From a checkpoint of a small contrastive audio-text model: batches of 512.
Rows from block 2 of the text encoder, named by matrix and row number. Rows with one number belong to one neuron. Each number is 128 + 24 x the weight over its row's rms, rounded and kept within 0 to 255. All counts start at 0. After the name is the row's rms in percent of the matrix's.
# fc1: MLP up (text_encoder.blocks.2.mlp.fc1.weight, 512x256), inputs 172-255
# fc2: MLP down (text_encoder.blocks.2.mlp.fc2.weight, 256x512, transposed), outputs 172-255
fc1.157 089 [130 146 123 117 130 115 146  92 113 107 121 153 112 103  94 142 106  84 151 137 144 120 149 155 118 105 134 130 151 132 143 121 110 151 106 167 142 127  99 111 150 135 140 106 180 104 125 140 129 111 135 153 156 129 110  99 124 116 123 120 129 171 114 116 137 166  91 154 144 100 113 172 155 113 139 120  99 120 110 146 156 107 167 162]
fc2.157 096 [128 119 121 146 170 112 125 126 144 164 128 151 109 113 154 112 113 174 134 143 140 139 119 162 129  75  99 131 117 132 142 197 143 133  95 113 159 118 136 119 132 116 117 128 103 155 117 148 134 152 123 187 148 119  95 148 134 144 111 118 101 165 167  80 146 144 142 112 142 110 123 109 159  84 115 134 118 148 133 136 152 145 107  96]
fc1.158 095 [ 71 124 120  94 118 106  91 157  86 125 146 141 132  92 131  71 145 159  86  96 133 137 112 148 124 128 124 181 139 111 101 145 154 107 114 159 153 115 117 116 155  95 154 116 132 112 112 120 102 116 161 126 123 119  64 141 161 199  73 124 143  78 159 152 123 169 105 128 140  96  87 119 127 142 146 139 103 169 121 114 140 127 118 132]
fc2.158 098 [124 118 156  90 136 111 120  94 112 110 172 128 126 133 146 149 157 145 122 122 106 146  81 115  91  91 143 137 113 152 141 107 165 132 161 126 129 165 131 159 133 124 122 132 141 154 146 110 117 133 103 171 122 107 154 131 158 108 117 145 122  91 125 125 121 113 129 166 163 143 152 137  87  85 151 123 154 180 126 125 105 121 153 132]
fc1.159 094 [119 125 142 126 152 161  99 148 110 166 148 101 148 153 149 190 121 128 117 116 164 103 127 130 111 139 122 136 114 187  83 136 129 116  96 149 129 119 133 109 117 109 136 106 169 158 159 130 151 138 133 157 133 162 108 115 167 169 139 132 148 104 155 124 113 157  98 126 118  89 161 162  93 118 128 122 110 170 115 100 120 149 166 133]
fc2.159 082 [105 107 132 162 105 124 111 101 127 150  94 108 138 135 135  93 158 161 139 140 115  97 144 146  93 118 131 100 106 124 163 125 131 115 143 130 136 105 111 123 146 146 101 101 135 147 146 129  76 122 122 136 129 141 127 128  88 151 137 143 154 117 104 129 103 134 131  93 124 124 133 129 153  84  94 157 130 181  73 124 100  72 164 153]
fc1.160 102 [140 139 124 138  96 154 143 103 141 115 151 154 135 118 110 112  88 132 167  71 147 144 132  77 128 143 133 110 104 122 127  80 137 164  85 159 109 111 104 148 152 119 174 129 144 142 101 160 139 145 149 160 117 131 125 146 124 136 144 157 114 125 132  93 128  91 113 134 128 143 139 168  66 139 128 123 120 137 135 132 127 137 138 119]
fc2.160 097 [124 126  82 106 132 120 153 126 124 151 110 149 177 101 114 103 143  87 149 105 131 121 160 120 140 128 137 147 161 115 131 124  96 143 144  85 122 142  82 164 158 130  95 161 126 126 106 107 113  97 118 101 148 138 122 144 123 157  93 136 158 159 113 103 136  87  77 132 162 126 100 147 149 104 103 117  81 130  91 136 155  78 114 108]
fc1.161 096 [146 121 131 122 112 139 138 141 127 134 120 128 137 122 129  83 172 161 114 139 112 127 106 162 162 140 146  93 158 126 156 124 117 108 132 112 157 149 133 110 132 137 135 125  95 117 122 138  99 138 135 136 155 143 146 154 150 159 125 120 123 134 109 125 117 122 157 154 108 125 168 107 101 113 120 142 140 129 136 145 179 141 103  93]
fc2.161 103 [132 139 125 157 162 125 142 133 143 116 117 165 147  94 108 133 155 130 134 111 104 108 125 139 156 159  91 174 122 149 123 184 112 160 103 108 133  99  89 144 103 120 188 147  95 137 132  93 135 143 110 153 153 126 119 142 113 104  77 121  94  54 160 154  90 162 140 111 152 102 135 108 179 122 136 125 115 153 121 127 131 140 141 115]
fc1.162 097 [142 142 143 155 114 126 123 148 138 155  93  90 148 180 101 155 149 178 121 114 174 104 109 166 110 148 119  91 125 123 149 121 126 121 112  99 155 114  50  78 126 146 125 137 110 145 132 124 118  86  82 108 130 106  98 113 102 113 118 128 179 138 108 140 114 114 127 128 157 125 111 144 139 121 135 107 119 116 141 105  93  84 123 146]
fc2.162 098 [154 125 121 106 133 104 133 134 129 121  87 124 170 108 134 117 141 145 101 142 129 127 103 103  82 124 143 152 153 109  80 142 137 107 112 146 170 128 110 126 100 150  80  97 154 112 144 136 120 137 131 149 107 143 148 134  98 117 148 123 171 125 153 160 115 114 133 132 147 106 182 126 113  64 158  81 147 104 145 125 107 143 107 102]
fc1.163 093 [173 123 164 165 117 121 125 130  92 131  96 112 150  94  97 150 133 123 133 152 136 168 121  96 115 102 107  88 104 114  87 147 129  81  93 145 141 118 144 136 121 114 147 157 139 113 142 163 114 127 127 149 121 140  67 148 147 104 158 160 130 139 172 122 106 102  94 159 127 147 118 100 127  91 178 119 120 123 189 119 140 149 104 117]
fc2.163 091 [134  99 163 142 161 119  97 152 145 121 149  99 107 108 140 150 136 126 174 128 150  83 138 120 177 114 111 129 123 151 148 112 116 147 159  93 152 158  59 134 177 143 142 122 119 127 128 133  91  84 148 146 128 147 108 152 144  91 139 135 131 152 158 136 151 117 184 117 160 104 105 104 110 145  94 123 159 181 123 125 132 122 145 139]
fc1.164 099 [102 135 123  99 111 126 156  92 132 134 143 163 140 120 149 106 123  99 104 109 125 148 124 177 148 146 148 113 136 132 140  96 125 155 110 107 110 163 163 109 106 148 126 131 129 120 110  91 123 111 117 163 139 128 123 133 169 144 129 148  81 152 143 148 119 104 100 155 112 138 130 113 150  93 136 119  96 101  57 108 143 166 140 144]
fc2.164 095 [149 148 171 120 134 141 116 112 185 142 113 155 144 118 129 117 130 131 101 140 147 183 132 153 139 180 109 134 114  75 123 181 108 124 112 112 126  83 130 124 156 165 156  94 168 118  79 142 122 118  66 162 133 105  70 144 125 171 107 124 159 136 186 121 135 153 135 122 111 149 112 120 143 109 140 141 122 110 103 100 130 117 136 131]
fc1.165 093 [125 134  94 125  88 147 115 103 150 137 103 135 126 125 125 142 111 107 177 130 159 122 141 110 123 105 120 147 117 117 117 125 117 146 117 104  99 119  95  95 145  91 148 128 142  69 136 140 117 132 115 133 161 143 148  96  91 113 152 106 139 200 128 111 157 143 122 125 133 106 121 156 158 132 149 155 125 119 148 145 144  81  91 117]
fc2.165 098 [ 91 123 133 150 173 122 164 139 124 143  77 138 126  83 142 101 114 159 131 179 136 128 131 179 141 143 116 105 104 140 142 179 154 176 106  81 141 128 153 135 122 130 114 140 112 124 157 160 146 124 161 191 178 109 121 128 120 134 181 108 120 129 149 115 131 117 113 111 129 101 125 131 168 105 112 129  98 148 132 131 151 170 100 125]
fc1.166 104 [ 90 121 104 122 146 122 118 148  88 117  86 166 136 158  96 151 117 163  95 143 109 119 110 134 131 138 117 126 136 151 113 136 134 115 110 129  89 153  67 115 129 123 131 117 115 151 149 134  98  74 133 148 129 141 134 131 128 154  92 158 116  82 104 140  98  86 132 121 114 161 129 177 117 160 151 108 104 123 125  89 126  99 125 118]
fc2.166 093 [146 119 117 148  95 138 144 125 151 143 122 148 161 168 121 130 126 108 160 126 139 137 132 127 108 125 109 127 133 155 137 166 128 129 116 118 157  87 131 137 157  91 129 108 122 100 122 109  89 135 146 155 106 138 134  90 140 142 114 133 183 132 148 147 182 125  77  81 183 182 142 155 159  84 113 112 133 161 119 107 107 159 171 140]
fc1.167 097 [147 132 123 152 129 121 148 161  92 133 132 127 104 126 151 101 106 115 151  86 131 184 174 104 147 113 145 154 122  69  97 116 165  76 143 126 133 127 147 127 172 144 118 151 133 140 126 119  83 145  97 107 155 117 125 170 108  60  85 139  78 113 125  97 153 126 126 120  92 131 155 132 125 147 144  82 179 136 140 144 122 110 118  72]
fc2.167 091 [103 133 121 141 110 158  78 109 168 121  86 121  95 100  97 117 105 143  91 134 132 173 138 114  80 122 123 113  78 108 133 126 114 136 123 135 119 138 152 151 111  98  92 137 136 158 159 136 170 134 122 123 106 114 112 154  89 135 170 129 175 112 131 166 177 114 126  88 121 152 142 133 130  63 123 176 154 164 111 172 124 127 108 154]
fc1.168 104 [129 111 100 143 122 117 130  74 178 112 126 124 130 124 124 137 154  74 113 119 130 131  84 111  60 121 113 117 122 120 108 161 186 127 100 112 153 157 103  92 139 135 150 151 103 125 114 143 128 106  98 141 119 139 131  97 107 148 126 139 199 118 146 118 132  95 132 150 120 186 116 138 107  91 196 116 137 139 140 111 181 118 108 164]
fc2.168 098 [154 160  96 136 149 147 123 102  98 135 101 100 134 162 138 151 127 134  84 115 160  80 119  92 102 122 155 123 168 117 108 152 143 115 141 111 134 141 106 128 151 140 125  74 107 114 117 174 145 119 144 135 106 120 132 142 133  94 133 137 144 128 106 168 114 123 162 144 155 145 152 144 134  66 127 118 137 106 111 116 129 134 141 123]
fc1.169 091 [128 121 127 118 132 156 154  92 131 156 137 110 151 107 121 102 121 145 118 178 148 109  97 148 168 141 159 134 115 131 112 102 126  86 131 117 126 137 168 170 134 134 108 142 130 125 159 142 103 133 107 171 147  87 154 125 134 128 160 153 106 116 175 133 107 113 130 145 116 145 134 117 139 116 133 103 126 145 111  82  90 163 137 147]
fc2.169 096 [100 185 118 141  80 101  99 134 134 153  82 146 125  65 120 119 120 156 117 138 120 130 112 159 158 127 139 107 146 115 160 139 129 107 158 121  97 114 139 153 109 172 182  87 139 113 170 144 111 140 122 121 167 112 137 128 148 143 112  85 124 138 144  87 163 115 104 117 118 117 118 138 117 103 135 108 151 155 101 121  80 182 131 123]
fc1.170 101 [112 142 107 163 168 127 155  99 128 131 153 120 147 103 133 134 162 128 125 182 125 118 131 154 133  97 158 129 123 140 157 159 116 133 101 143  92  62 161 140 132 142 145 114 164 175 120  88 165 113 103  96 175 138 142  68 133 134 123 105 141  95 117 154 136 173  88 102 109 131 130 153 154 138 142 125 150 121 118 115 152 147 126 117]
fc2.170 121 [131 115 145 115 144 137 129 128 123 136 147 130 134 136 124 130 132 120 149 137 144 132 127 132 191 128 112 132 107 126 145 123 129 140  98 126 114  86 142 113 114 121 175 119 128 109 107 104 124 125 119 119 119 155 128 117 152 140 155 163 126 128  46 147 182 129 151 148 150 179 140 116 129 119 135 130 105  83 118 123 142 147 142 126]
fc1.171 116 [126 112 120 147  89  89 161  97 106 148 160 123  61 126 119 155 108 152 158 120 125 144 123  87 152 162 131 159 125 132 133 131 107 142  90 119 131 122 131 143 150 121 165 115 118 126 130 106 110 138  81 105 105 111 143 152 149 136 158 158 118 120  95 171 143  91 134 138  73 161 139 124  87 152 116 158 165  87 125 110 125 111 118 124]
fc2.171 094 [141 125 162 141  90 120 187 132 132 148 151 127  87  52  92 141 144 114 169 122 110 134 113 130 119 140 123 154 120 113 127  40 134 129 112 136 135 134 103 139 126 145 123 111 133 143 108 128  84 117 110 181 140 138  97 162 121 172 167 151 125 130 107 108 145  84 147 106 124 184 138 113 105 129 144 111 119 129 130 126 113 142 164  97]
fc1.172 098 [ 97 120  99 150 138 164 137 131 119 125 101 121 163 111 140 118 113 149 102 138 147  91 129  84 113 151 157 136 113 141 143  99 135 137 134 115 116 152 120 129 143 153  97 112 129  71 110 110 128 105 114 108 160  98 164  80 125  87 121 126 139 133  86 149 101 141 158 141 116 117 127 127 125 141 120 105 141 126 170 184  93 156 129 114]
fc2.172 105 [141 119 131 119 118 149 139 119 128 124 153 140 163 129 112  98  98 164  94 144 160 102  97 143 158 123 134 115 130 131 120 133 140 168 101 119 122 151  75 117 104 137 151 159  99 109 128 138 148 121 126 127 123 105 121 118 110 140 117 123 115 120 112 150 169 141 113 161 128 132 125 117 119  96  89 125 146 110 148 159  95  87 156 124]
fc1.173 108 [137 160 144 153 124 134 132 140 100 137  83 110 117  94  82 124  97 126 137 162 110 119 136 101 136 127 125 155 156 124 161 137  90 119 114 118 137 161 135 108 117 112 176 135 132 109 147 153  94 175  83 109 100 111 166 137 120  84 122 144 125 131  60 126 160 156  89  73  94 126 128 148 113 174 151 171 114 136 172 133 125 127 142  91]
fc2.173 095 [128 101 120 133 109  90 162  99 179 174  88 133 109  82 105 103 164 100 140 134 143 165 140 164 107 114 151 148 122 114 154 139 129  83  91 128 131 148 118 118 120 131  81 115 125 173 136 142 120 129 113 125  77 132 119 157 110 138 158 159 132 117  99 151 138 165 125 116 130 172 157 135 115 128 158 159 143 138 121 131 148 161 123 103]
fc1.174 112 [ 71 162 141  95 117 153 128 142 111 134 142 157 123 137 124 105 124 112 140 149 110 149 140  88  86 145 128 155 131 153 161 132 122 196 127 173 106 106 119 123 154 124 140 110  89 114 168 103  67 121 133 126 122 113  43 143  98 102 100  92 120  97 102 113 154 125 152 132 144 121 140 155 147 114 126 144 137 122 142  85 155 128 132 115]
fc2.174 099 [112 147 119 145  95 148 116 128 102 100 129 142 165 160 119  90 145  94 108 145  91 163 114 125  85 123 112 121 103 127 105 155 132 129  85  75 120 164 142 177 128 116 134 128 171 140 128 130 149 147 157 119 140 156 153 149 148  88 136 154 140 159 121 136 152 164 157 116 171 185 119 122  78 123 142  92 146 143 128 117 146  77 120 157]
fc1.175 097 [142 147 137 138 118  94 174 102 115 162 157 146  79 164 131 129 129 132 107 160 131 115 130 131 102 124  77 110  93 123  84 138 169  96 134 146 119 116 155 150 125 129 135 118 122 129 150 129 123 162  78 131  92 121 123 167 122 100 126 126  52 139 104 160 147 104 150  93  94 114 129 113 138 145 126 122 148 128 158 148 104 135 163 117]
fc2.175 093 [ 63 135 131 119 120 158 124 140 130  77 169 138  98 157 100  89 107 110 125  89  93 134 117 115 117 149 118 109 140 122 120 116 140 114 161 128 128 153 168 123 104 106  84 134 166 157 150 138 149  96  78 131 132 127  64 159 109 117 122 109 112 171 105 166 165 121 134 120 117 120 133 134 166 161  58 137 154 144 148 125 148 144 126  73]
fc1.176 106 [135 138 105 124 115 136 129 153  95 136 154  85 120 143 103  98 135 155  94  81 162 158 120 155 119  96 112 119 115 132 140  94 131  68 122 160 104  86 107 144 160 102 144 134 130 146 161 105 162 103 146 131 114  89 107 146 160 143 112 130 131 157 141 125 126 170 130 132 150 140 119 134 171 141 100 120 105 138  72  99  98 107 134 160]
fc2.176 103 [113 143 157 108 131 104 115 127 147 190 156 127  58 127 132 126 146 149 136 140 106 122 128 152 144  82 145 135 149 151 147 156 151 158 141 138 138 133 132 126 163 128 162  96 127 122 128 182 136 164 127  89  83  86 139 174 179 124 138 133 111 112 126 158 128 137  97 125 166 156 126 117 119 105 111 143 112 154 162 108 108 105 131 133]
fc1.177 093 [143 129 106 119 148 143 150 155 148 104 112 134 102  88  84 143 160 132 159 133 182 141 102 117 161 106 160  64  83 123  94 126 183 140  97 158 134 133 128 138 136 113 125 117 142 137 107 148 154 145  97 113 147 135 149 130 121  85 146 119  94 122  73 134  84 155 120  92  90 139 139  97 151 107 143 108  86 111 107 130 110 120 105 143]
fc2.177 088 [104 110 134 123 170 135 176 133  96 125 125 140  99 107 129 100 126 163 106 136 124 128 141 114 166 142  96 145 116 153 122 119 103 145 108 155 115 124 191 123 153  99 136 136 122  97 109 138 133 140 158 106 122 160 127  99 145 154 115 124 144 168 117 128  70 141 102 117 144 120  94  55 105 100 164 149 136 126  73 137 108  99 149 126]
fc1.178 097 [157 121 132 104 113  88  97 116 111 135 126 158 140 106 135  97 129  96 112 128 146  88  81 120 111 132 106  92  86 113 148  79 101 121  97 120 171 121 151 117 117  59 143 127 118 163 144  91  76 140  96 123 100 104  98 115 133 157 140 169 146 112 143  92 125 171 171 153 134 127 110  83  76 110 135 160 137  71 155 145 117 144  90 159]
fc2.178 087 [ 83 111 122  97 133 138 127 141 100 104 156 114 137 118 117 159 128 120 106 105 103 127 148 118 132 158 100  96 129 139 123 157 120 148 145 107 121 141 112 144 132 116 186 129 152 140 186 112  79 136  74 129 122 106 167 136 138 102  87 122 116 109 117 137 137 151 102 100 153 142 124 150 143 125 147 153 116 137  93 143 135 139 145 141]
fc1.179 103 [103 126 121 120 150 125 145 119 114 134 134 138 109 138 148 135 148 172 132 160  70 141 149 105 122 128  92 159  87 141 123 118 100 108 101 154 130 119 110 122 150 162 123 135  90 116 103 154 106 105  69 103 114 128 123 120 173 116 129 117 124 160 115 115 120 111 152 132 166 158 102 113 136 157 132 153 164 128 149 165 118 131 108 140]
fc2.179 098 [141 148 127  70 126  86 152 150 174 123 114 155 106 181 147 100 148 102 121 179 152 116 160 132 149 131 123 138 152 118 108 146 129 108 107 112 122 156  93 143 145 123 167 158 108 142 143 126 161 145 122 102 160 154 134 127 108  96 144 148 155 119 144 124 148 138  94 120 146 107 109 110 131 153 121  86 144 149 147 148 177 133 131 111]
fc1.180 098 [119 103 116 118 134 156 134 112 129 103 130 104 143 131  80 112 113 112 124  90 146 146 126  92 128 113 170 161 118  79 131  72 169 128 119  83 110 116 122 195 120 113 150 106  95 135 159  66 126 110 113 107 136 119 136 129  99 132 113 103 101 120 124 101 135 115 144 112 132  82 134 187 108 120  97 118 129 161 107 120 165 137 123 117]
fc2.180 097 [100 120 163 120 130 129 135 156 131 136 110 119 152 133 129 144 121 168 148 127 127 169 114 149 159 134 118 149 143 128 116  97  90 112 102 152 157 123 151 131 171 128  76 175 115 107 157 105 134 110 154 130 113 141  89 135 145 104 131 160 118 110 122 115 137 113 131 170 136 157  91 105  78 148 134 156 151 144 132 158 152  63 113 145]
fc1.181 106 [140  64 112 120 134 114 103 115 124 154  71 108 146 166 149 137  83 167  97 112 139 164 146 133 111 121 117 107 122 118 118 114 157 119 114 126 125  94 127 142 119 114 138 121 168 158 168 149 128 124 104  99 111 181 121 121  97 160 142 107 160  64 111 117 114 121 116 171 191 122 110 133 140 135 163 151 127 156 110 121 148 147 136 131]
fc2.181 097 [106  81 104  98 116 118 128 137 113 139 118  90 168 116 128 123 142 146 144  66 172 128 161 136 133 122 132 132 159 147 119 133 136  77 100 144 143 104 122 178 153  59 150 147 144 168  98 109 162 105 146 131 127 144 138 149 108 135 149 122 134 100 156 166  86 130 156 129 138 124 136 117 117 121 148 161 127 147  85 149 114 111 152 129]
fc1.182 094 [116 150 124 140 117 191 141 130 151 109 122 138 134 113 132 103 132 148 139 122 140 118 100 136 124 139 181 111 162 135 127 144  98  88 117 138 160 151 105 121 118 108  82 167 117 127 148 171 130 136  98 138  99  78 180 106 131 133 121 109  85 115  51 131  87 116 155 108 141 136 131 131 159 106 129 143 195 135 142 138 143  90 133 121]
fc2.182 089 [108 140 125  89 152 129 117 122  80 142 144 204 112  96 151 113 151 135 108 152  95 156  99 154 129 125 128 114 136 104 114 153 142 157 112 144 107 155 152 123 143 145 160 102 151 116 127 115 119 153 144 159  74 147 140 138 197 105 156 135 121 129 116 105 111 131 127 173 117 116 124 152 117  72 143 134 168  94 117 155  61 158  93 162]
fc1.183 091 [102 151 122 144 147  77 148 123 129 110 157  79 109 113 136 157 138 178 143 161 121 165  99 124 109 142  76 117 125  88 135 119 125 145 135 108 106 129 161  98 126 148  72  95 147 147 143 156 108 135 114 112 107  87 166 133 114  98 116 119  98 116 106 145 144 132 127 117 129  69 113 104 188 141 157  96 116  98 176 132  71 115 195 139]
fc2.183 094 [114  95  88 149  88 126 118 153 155 104 163 123  76  84 114 134 154 155 109 113 121 119 113 154 128  72 152 162  77  99 118 111  94  98 166  91 121 136 164 171 152 122 103 135 165 133 107 162 146  87 103 124 123  81 112 124 109  87 135 159 123  87 103 124 161 152 138 142 122 129 129 134 121 150 129 130 164 173 155 136 105 157 106 117]
fc1.184 092 [150 150 161 123 133 156 135 113  93 156 106  96 109 129 107 114 144 148 142 144 142 158  94 159 122 148 147 127 143 106 134 143 119 113 165 135 140 106  92 124 147 126 118 130 127 174  99 140 138 140 147 138 178 137 105 139 122 116 119 150 107 159 103  97 118 146  80 139 137 112 115 167 123 121 140  97  96 132 147 112 146  86 135 155]
fc2.184 102 [116 131 118 149  97 111 144 162 134  96 115 136 133 135 124 129 122 155 142 165 132 151 121 148 136 140 108 156 123 108 156 144 151 150  94 126 164 110 150 143 110 171 118 160 186 147 111 122 135 122 145 162 123 130 117 110 110 161 137  96 142 158 172 128 130 108 115 126 131 104  94 103 132 115 109 106 119 101 150 132 135 127  99 113]
fc1.185 097 [151 133 145 193 109 113 149 139  79 158 133 139 167 177 150 107 100 140 120 100 121 138 119 164 116 127 109 112 134 161  89 147 147 150  91  73 137 128 122 106 149 133 164 136 129 161 121 136 115  68 124 172 129 128 114 131 107 138 148  86 122 151 106 120 130 108 113 130 158 115 112 105 111 144 103 114 132 106 130 142 120 106  97 115]
fc2.185 095 [157 134 140  79 125 145 164 140 122 126 114 127 114 118 127 157 128 125 134 142 118 149 148 129  98 122 140 132 138 160  98 158 118 133 135 116 182 159  82 108  92 133 145  97 133 140 143 136 113 125 142 151  81 128 129 123 102 137 140 121 208 131 129 152 121 124 153 109 163  90 129 116 148 126  99 108 167 133 112 108 109 123 137 119]
fc1.186 098 [ 95 122 155 135 145 157 125 156 116 140 131 167 136 135 116 146 121 130 130 116 138 119 143 159 133 110  72 160 139 110 124 132 158 119 129 111 159 110 122 155 153 140 130 147 124 159 131 124 125 128 102  97 109 104 124 105 171 125  82 171  84  69 114 123 174 135 122 115  87 122 124 130 121 134 173 119 161 120 108 100 107 126 125  56]
fc2.186 102 [163 155 143 113 132 156 140 113 114 156 122 123 149 144 141 132 155 100 176 112 124 138 140 109  77 127  82 120 109 112 101 129 111 108 166 136 118 164 164 117 150 135  82  98 199 146 146 141 166 132  91 135 119 135 147 152 108 161 122  84 148 128 106 148 134  84 135 111 130 140 106 129 135 128 144 100 140 143 117 148  95 103 128 146]
fc1.187 091 [142 119 164 148 162 127 127 101 167 126 108 135 155 145 106 109 147 103 120 121 116 121 165 172 139 154 154 170 165 116 145 158 164 151 113 131 155 113 122 116 113 128 149 155 136  90 110 123 125 104 161 156 130 139  74 123 174  56 105 110 116  82 163 114 113 121 129  91 148 135 119 132 102 153 139 122 111 147 133 173 132 110 155 136]
fc2.187 090 [150 135 112 149 104 139 164 104 146  90 108 117 132 155 127  95 149  86 151 106 133 110 130 132 128 173  89 166 156  96 119 126 171 125 108 136 151  69 111 124 144 134 137 137 138 135 161 126  96 122 100  97 115  98 124 148 137 137 159  74 125 139 134 153 148  83 133  89 141  99 137 122 119 135 121  95 138 171 148 127  93 111 121 104]
fc1.188 090 [167 120 110 139 113 120 127 116 163 140 104  95 122 108 135 124 140 117 152 133 148 149  71 163 109 135  53 102 158 148 133 146 134 134 106 121 128 123 129  94 171 135 161 126 155 116 147 143 116  95  81 153  96 116  92 120 151 101 154 116 206 109 152 128 127  87 134 140 128 172 113 135 126 136 130 164 126  89 127 107 168 138 132 145]
fc2.188 090 [181 114 142 166 145 154 131 119 129 130 115  88 109 119 126 161 114 116  71 117 129 120 164  86  80 120 168 169 164 124  68 150 130  90 189 118 157 151  70 150 139 160 111  92 119 151 164 136 105 114 105 158 133 135 125 139 108 124 132 151 189 130 119 143 154  90 147 137 161 117 126 115 135 116 118 139 126 111 146 107 116 128 157  99]
fc1.189 099 [133 124 129 110 112 135 117 151 128 170 138 117 123 168 116 114 103 116 132  85 126 122 135 151 163 135 127 156 121 103 106 123 104  87 160 150 165 134  98 139 131 128 140 175 151 164 110 134 118 133 101 106 156  99 130 161 131  99  73 154  82 112  95 134 152 137 154 153 163 139 117  99 145 139 114  97 167 154 141 130 111 111 109 112]
fc2.189 097 [ 98 122  90 136 109 138  83 137 149 132 131 143 153 150 147 146 107 144 130 163 114 182 162 150 104 139  79 115 111  96 140 136 114 139 146 108  98 118 141 139 160  83  88 103 152 146 130 116 115 132 163 157  72 102 157 104  81 139 123 149 150 141 118 125 157 151 138 104 102 135 142 126  85 113 109 160 131 157 174 142 161  80  90 162]
fc1.190 095 [144 137 118 176 115 142 170 164 115 136 119 139 145 134 117 126 147  77 116 148 106  98 119 185 112 140 149 134 150 119 127  94 133 103  62 138 151 148 117 117  87 131  93 105  71 125 163 137 129  90 124 144 154 144 119 113 131 127 142 102 144 130 137 142 154  96 156 147 137 106  83 121 146 136 128 155 125 125 139 178 114 109 128 111]
fc2.190 108 [147 103 121 134 159 130 158 127 122 115 158 142 171 132 146 125 125  85 114 101 108  91 129 126 154 131 112 123 144 134  99 105 123 189 140 165 129  98 109 113 103 104 114 133 135 129 148 189 129 167 125 167 121 130 127 143  92 115 117 135 126 118 124 139 147 113 135 108  92 126 105 118 112 132 153 142 107 100 138  98 152 144 120 164]
fc1.191 090 [159  99 138  97  96 140 107 162 145 107 166 147 200 137 149 120 155 100 123 153 132 137 168 131 134  91 115 199 118 135 123 153 116 112  87 139  77  91 156 154 131 130 119 114 133 160 150 119 123 109 126 171 170 140 136 149 129 138 170 114 130 120 128 111 166 128 134 117 128 165 156 141 137 121 134 121 185 123 151 155 150 113 147 139]
fc2.191 107 [149 104 136 132 116 130 116 127 141 141 120 134 129 133 108 113 148 114 149 145 116 139 120 132 150 122 119 107 102 143 116 127 150 120  99 111 105  80 140 115 125 133 151 124 137 103  95 107 119 105 131 113 139 127 111 117 130 124 125 157 112 107  62 170 184 114 164 134 136 164 122 135 133 117 121 110 115 122 144 127 128 138 152 116]
fc1.192 110 [105 100 123 111 125 138 113 130  85 106 108 113 121 134 143 114 112 144  88 143 108 118 101 118 112 165 106 126 165 137 123 176 125 162 103 117 141  91 141 121 113 139 137 134 131 121 135 110 108 157 118 130 129 115 129 133  92 177 113 116 101 110 108  86 151  96 132 138 148 147  85 107 110 161 126 161 100 114 144 174 121 114 101 105]
fc2.192 110 [120 129  80 105 108 153 122 116 141 102 123 153 170 117 105 189 123 155 141 136 111 131 178  93 119 151 115 128 125 143 141  77 104 130 128  93 143 133 152 124  96 140 131 131  80  91 120 149 101 123 143 109 115 133 168 136 118 103 141  77 128 147 139 121  90 144 111 137 104 133 147 117 117 161 124 118 130 140 201 153 132 108  99 119]
fc1.193 105 [100 129  96 130 120  56  93 154 120 133 113 104 137 134 130 150 103  98 137 165  87 115  86 143 118 105 149 127 110 125 133 104 131 119 113 120 137 144  78 113  98 153  91 126 141 155 125  85 133 119 142 161 142 129 129 132 133  95 137 125 125 104 133  93 121 127 150 124 123 128 203 148 103  95 130 131 108 126 101 162 121 139 164 166]
fc2.193 095 [ 97 169 113 120  67 125 128 122 110 125 119 104 159 141 123 112 133  76 155 143 138 110 126 115  89 116 141 141 124 159 135 164 116 143 145 102 132  88  88 115 122 134 158 150 151 129 104 145  95 156 133 138 137 118 128 142 117 111 128 102  93 124 135 153 139 121 159 148 100 151 143 143  89 125 125 122 150 108 106 107 179 165 158 139]
fc1.194 116 [121 147 147 136 127  66  71 113 132 130  81 146 146 133 144 103 102 104 112 187 124 155  80 149 142 110 166 167 117 110 118 126  94 137 134 115 122 131  83 157 116 119 136 154 128 115  98  76 149 126 173 127 174 130 157  90 116  85 144 157 112 101 145 149 124 152 144  96 117 130 134 103 126 111 129 170 144 126  93 127 137 136 147 147]
fc2.194 101 [131 118 133 146 123 139 132 160 117 106 103 120 156 146 108 127 129 111 154 130 115 124 135 101 128 128 159 146 134 117 178 116 166 149 122  95  79 148  74 123 125 119 170 179 136  93 140 159 157 147  99  82 116  89 147 165 121 124 126 152  90 105 143 128 104 115 156 144  96  98 133 128 156 137 136 137 120 106  99  89 139 109 141 138]
fc1.195 096 [128 151 130 130  94 145 153 142 131 127 130 117 155 105 120  81 193  84 119 148 134 136 112 181 141 118 143 109 116 128  95 117 112  87 137  88 142 150 103  95 155 117 100  99 112 162 105 134 100  99 139 138 134 113 147 132 135 151 103 149 104 125 128 129 122 169  99  98 138 112 119 173 136 153 193 128 158 105 139 147 111 132 116 133]
fc2.195 089 [145 104 107 120 119 109  85 168 123 147 106 133 102 160 150 114  91 166 135 163 180 100  89 166  84 123 124 101 113 166 115 131 144 150 135 119 107  94 116 137 130 140 110 121 102 112 116 126 137 107 137  88 137 183 119 101 116 143 132 123 108 107 156 137 174 143 135 138 114 159 113 175  90 141 105 145 135 131 165 132 105 183  83 129]
fc1.196 100 [151 178 141 164 136 112 156 102 104  74 149 132 164 119 101 141 151 147 136 109 108 126 120 107 157 124 137 137  84 157 146  96 133  69  96 130 126 104 124 155 122 147 106 133 129 122 124 115 152  98 151 102 131 134 152 100  95 110 137 109 124 137 130 147 115 151 123  91 130  64 110 119 127 123 127 140  76 148 102 115 134 121 159 157]
fc2.196 107 [157 110 174 133 149  94 130 131 137 127  92 143  96 131 151  98 161 180 134 104 104 154 112 103 135 116 118 140 146 102  77 188 115  99 119 166 118 168 101 138 119 147  86 148 136  93 122 142 146 137 131  76 135 132 118 103  76 165 121 138  99 154  87 113  84 103 155 131 170 106 114  95 154 112 194  98 123 131 115 127 134 107 137 144]
fc1.197 100 [139 163 120 158 137  97 121 122 148 100 104 110 157 132  87 175 161 148 150 115 169 147 100 106 123  98 158 129 135 145 151 113 178 111 102  76 115 129 147 110 121 146 113 172 157 111 136 132 146 184  96 121 131 146 149 143 145 154 109 116 114 116 169 121 172 124 136 147  97 168 139 159 108 110  92 135 137 101 166 114 137 145 116 142]
fc2.197 094 [137 149 115 129 129 127 145 115 132 205 118 116  96  95 115 117 101 155 151 150 137 137 132 118 110 138 138  76 136  79 109 113 137 109 100 152 106  97 147 136 117 153 160  90 132 112 160 122  81 119 100 128 118 132 137 153 146 136 111 136 139 167  93 150 134 122 109 114 172 144 137 130 140 105 160 108 157 140  93 128  91 138 186 129]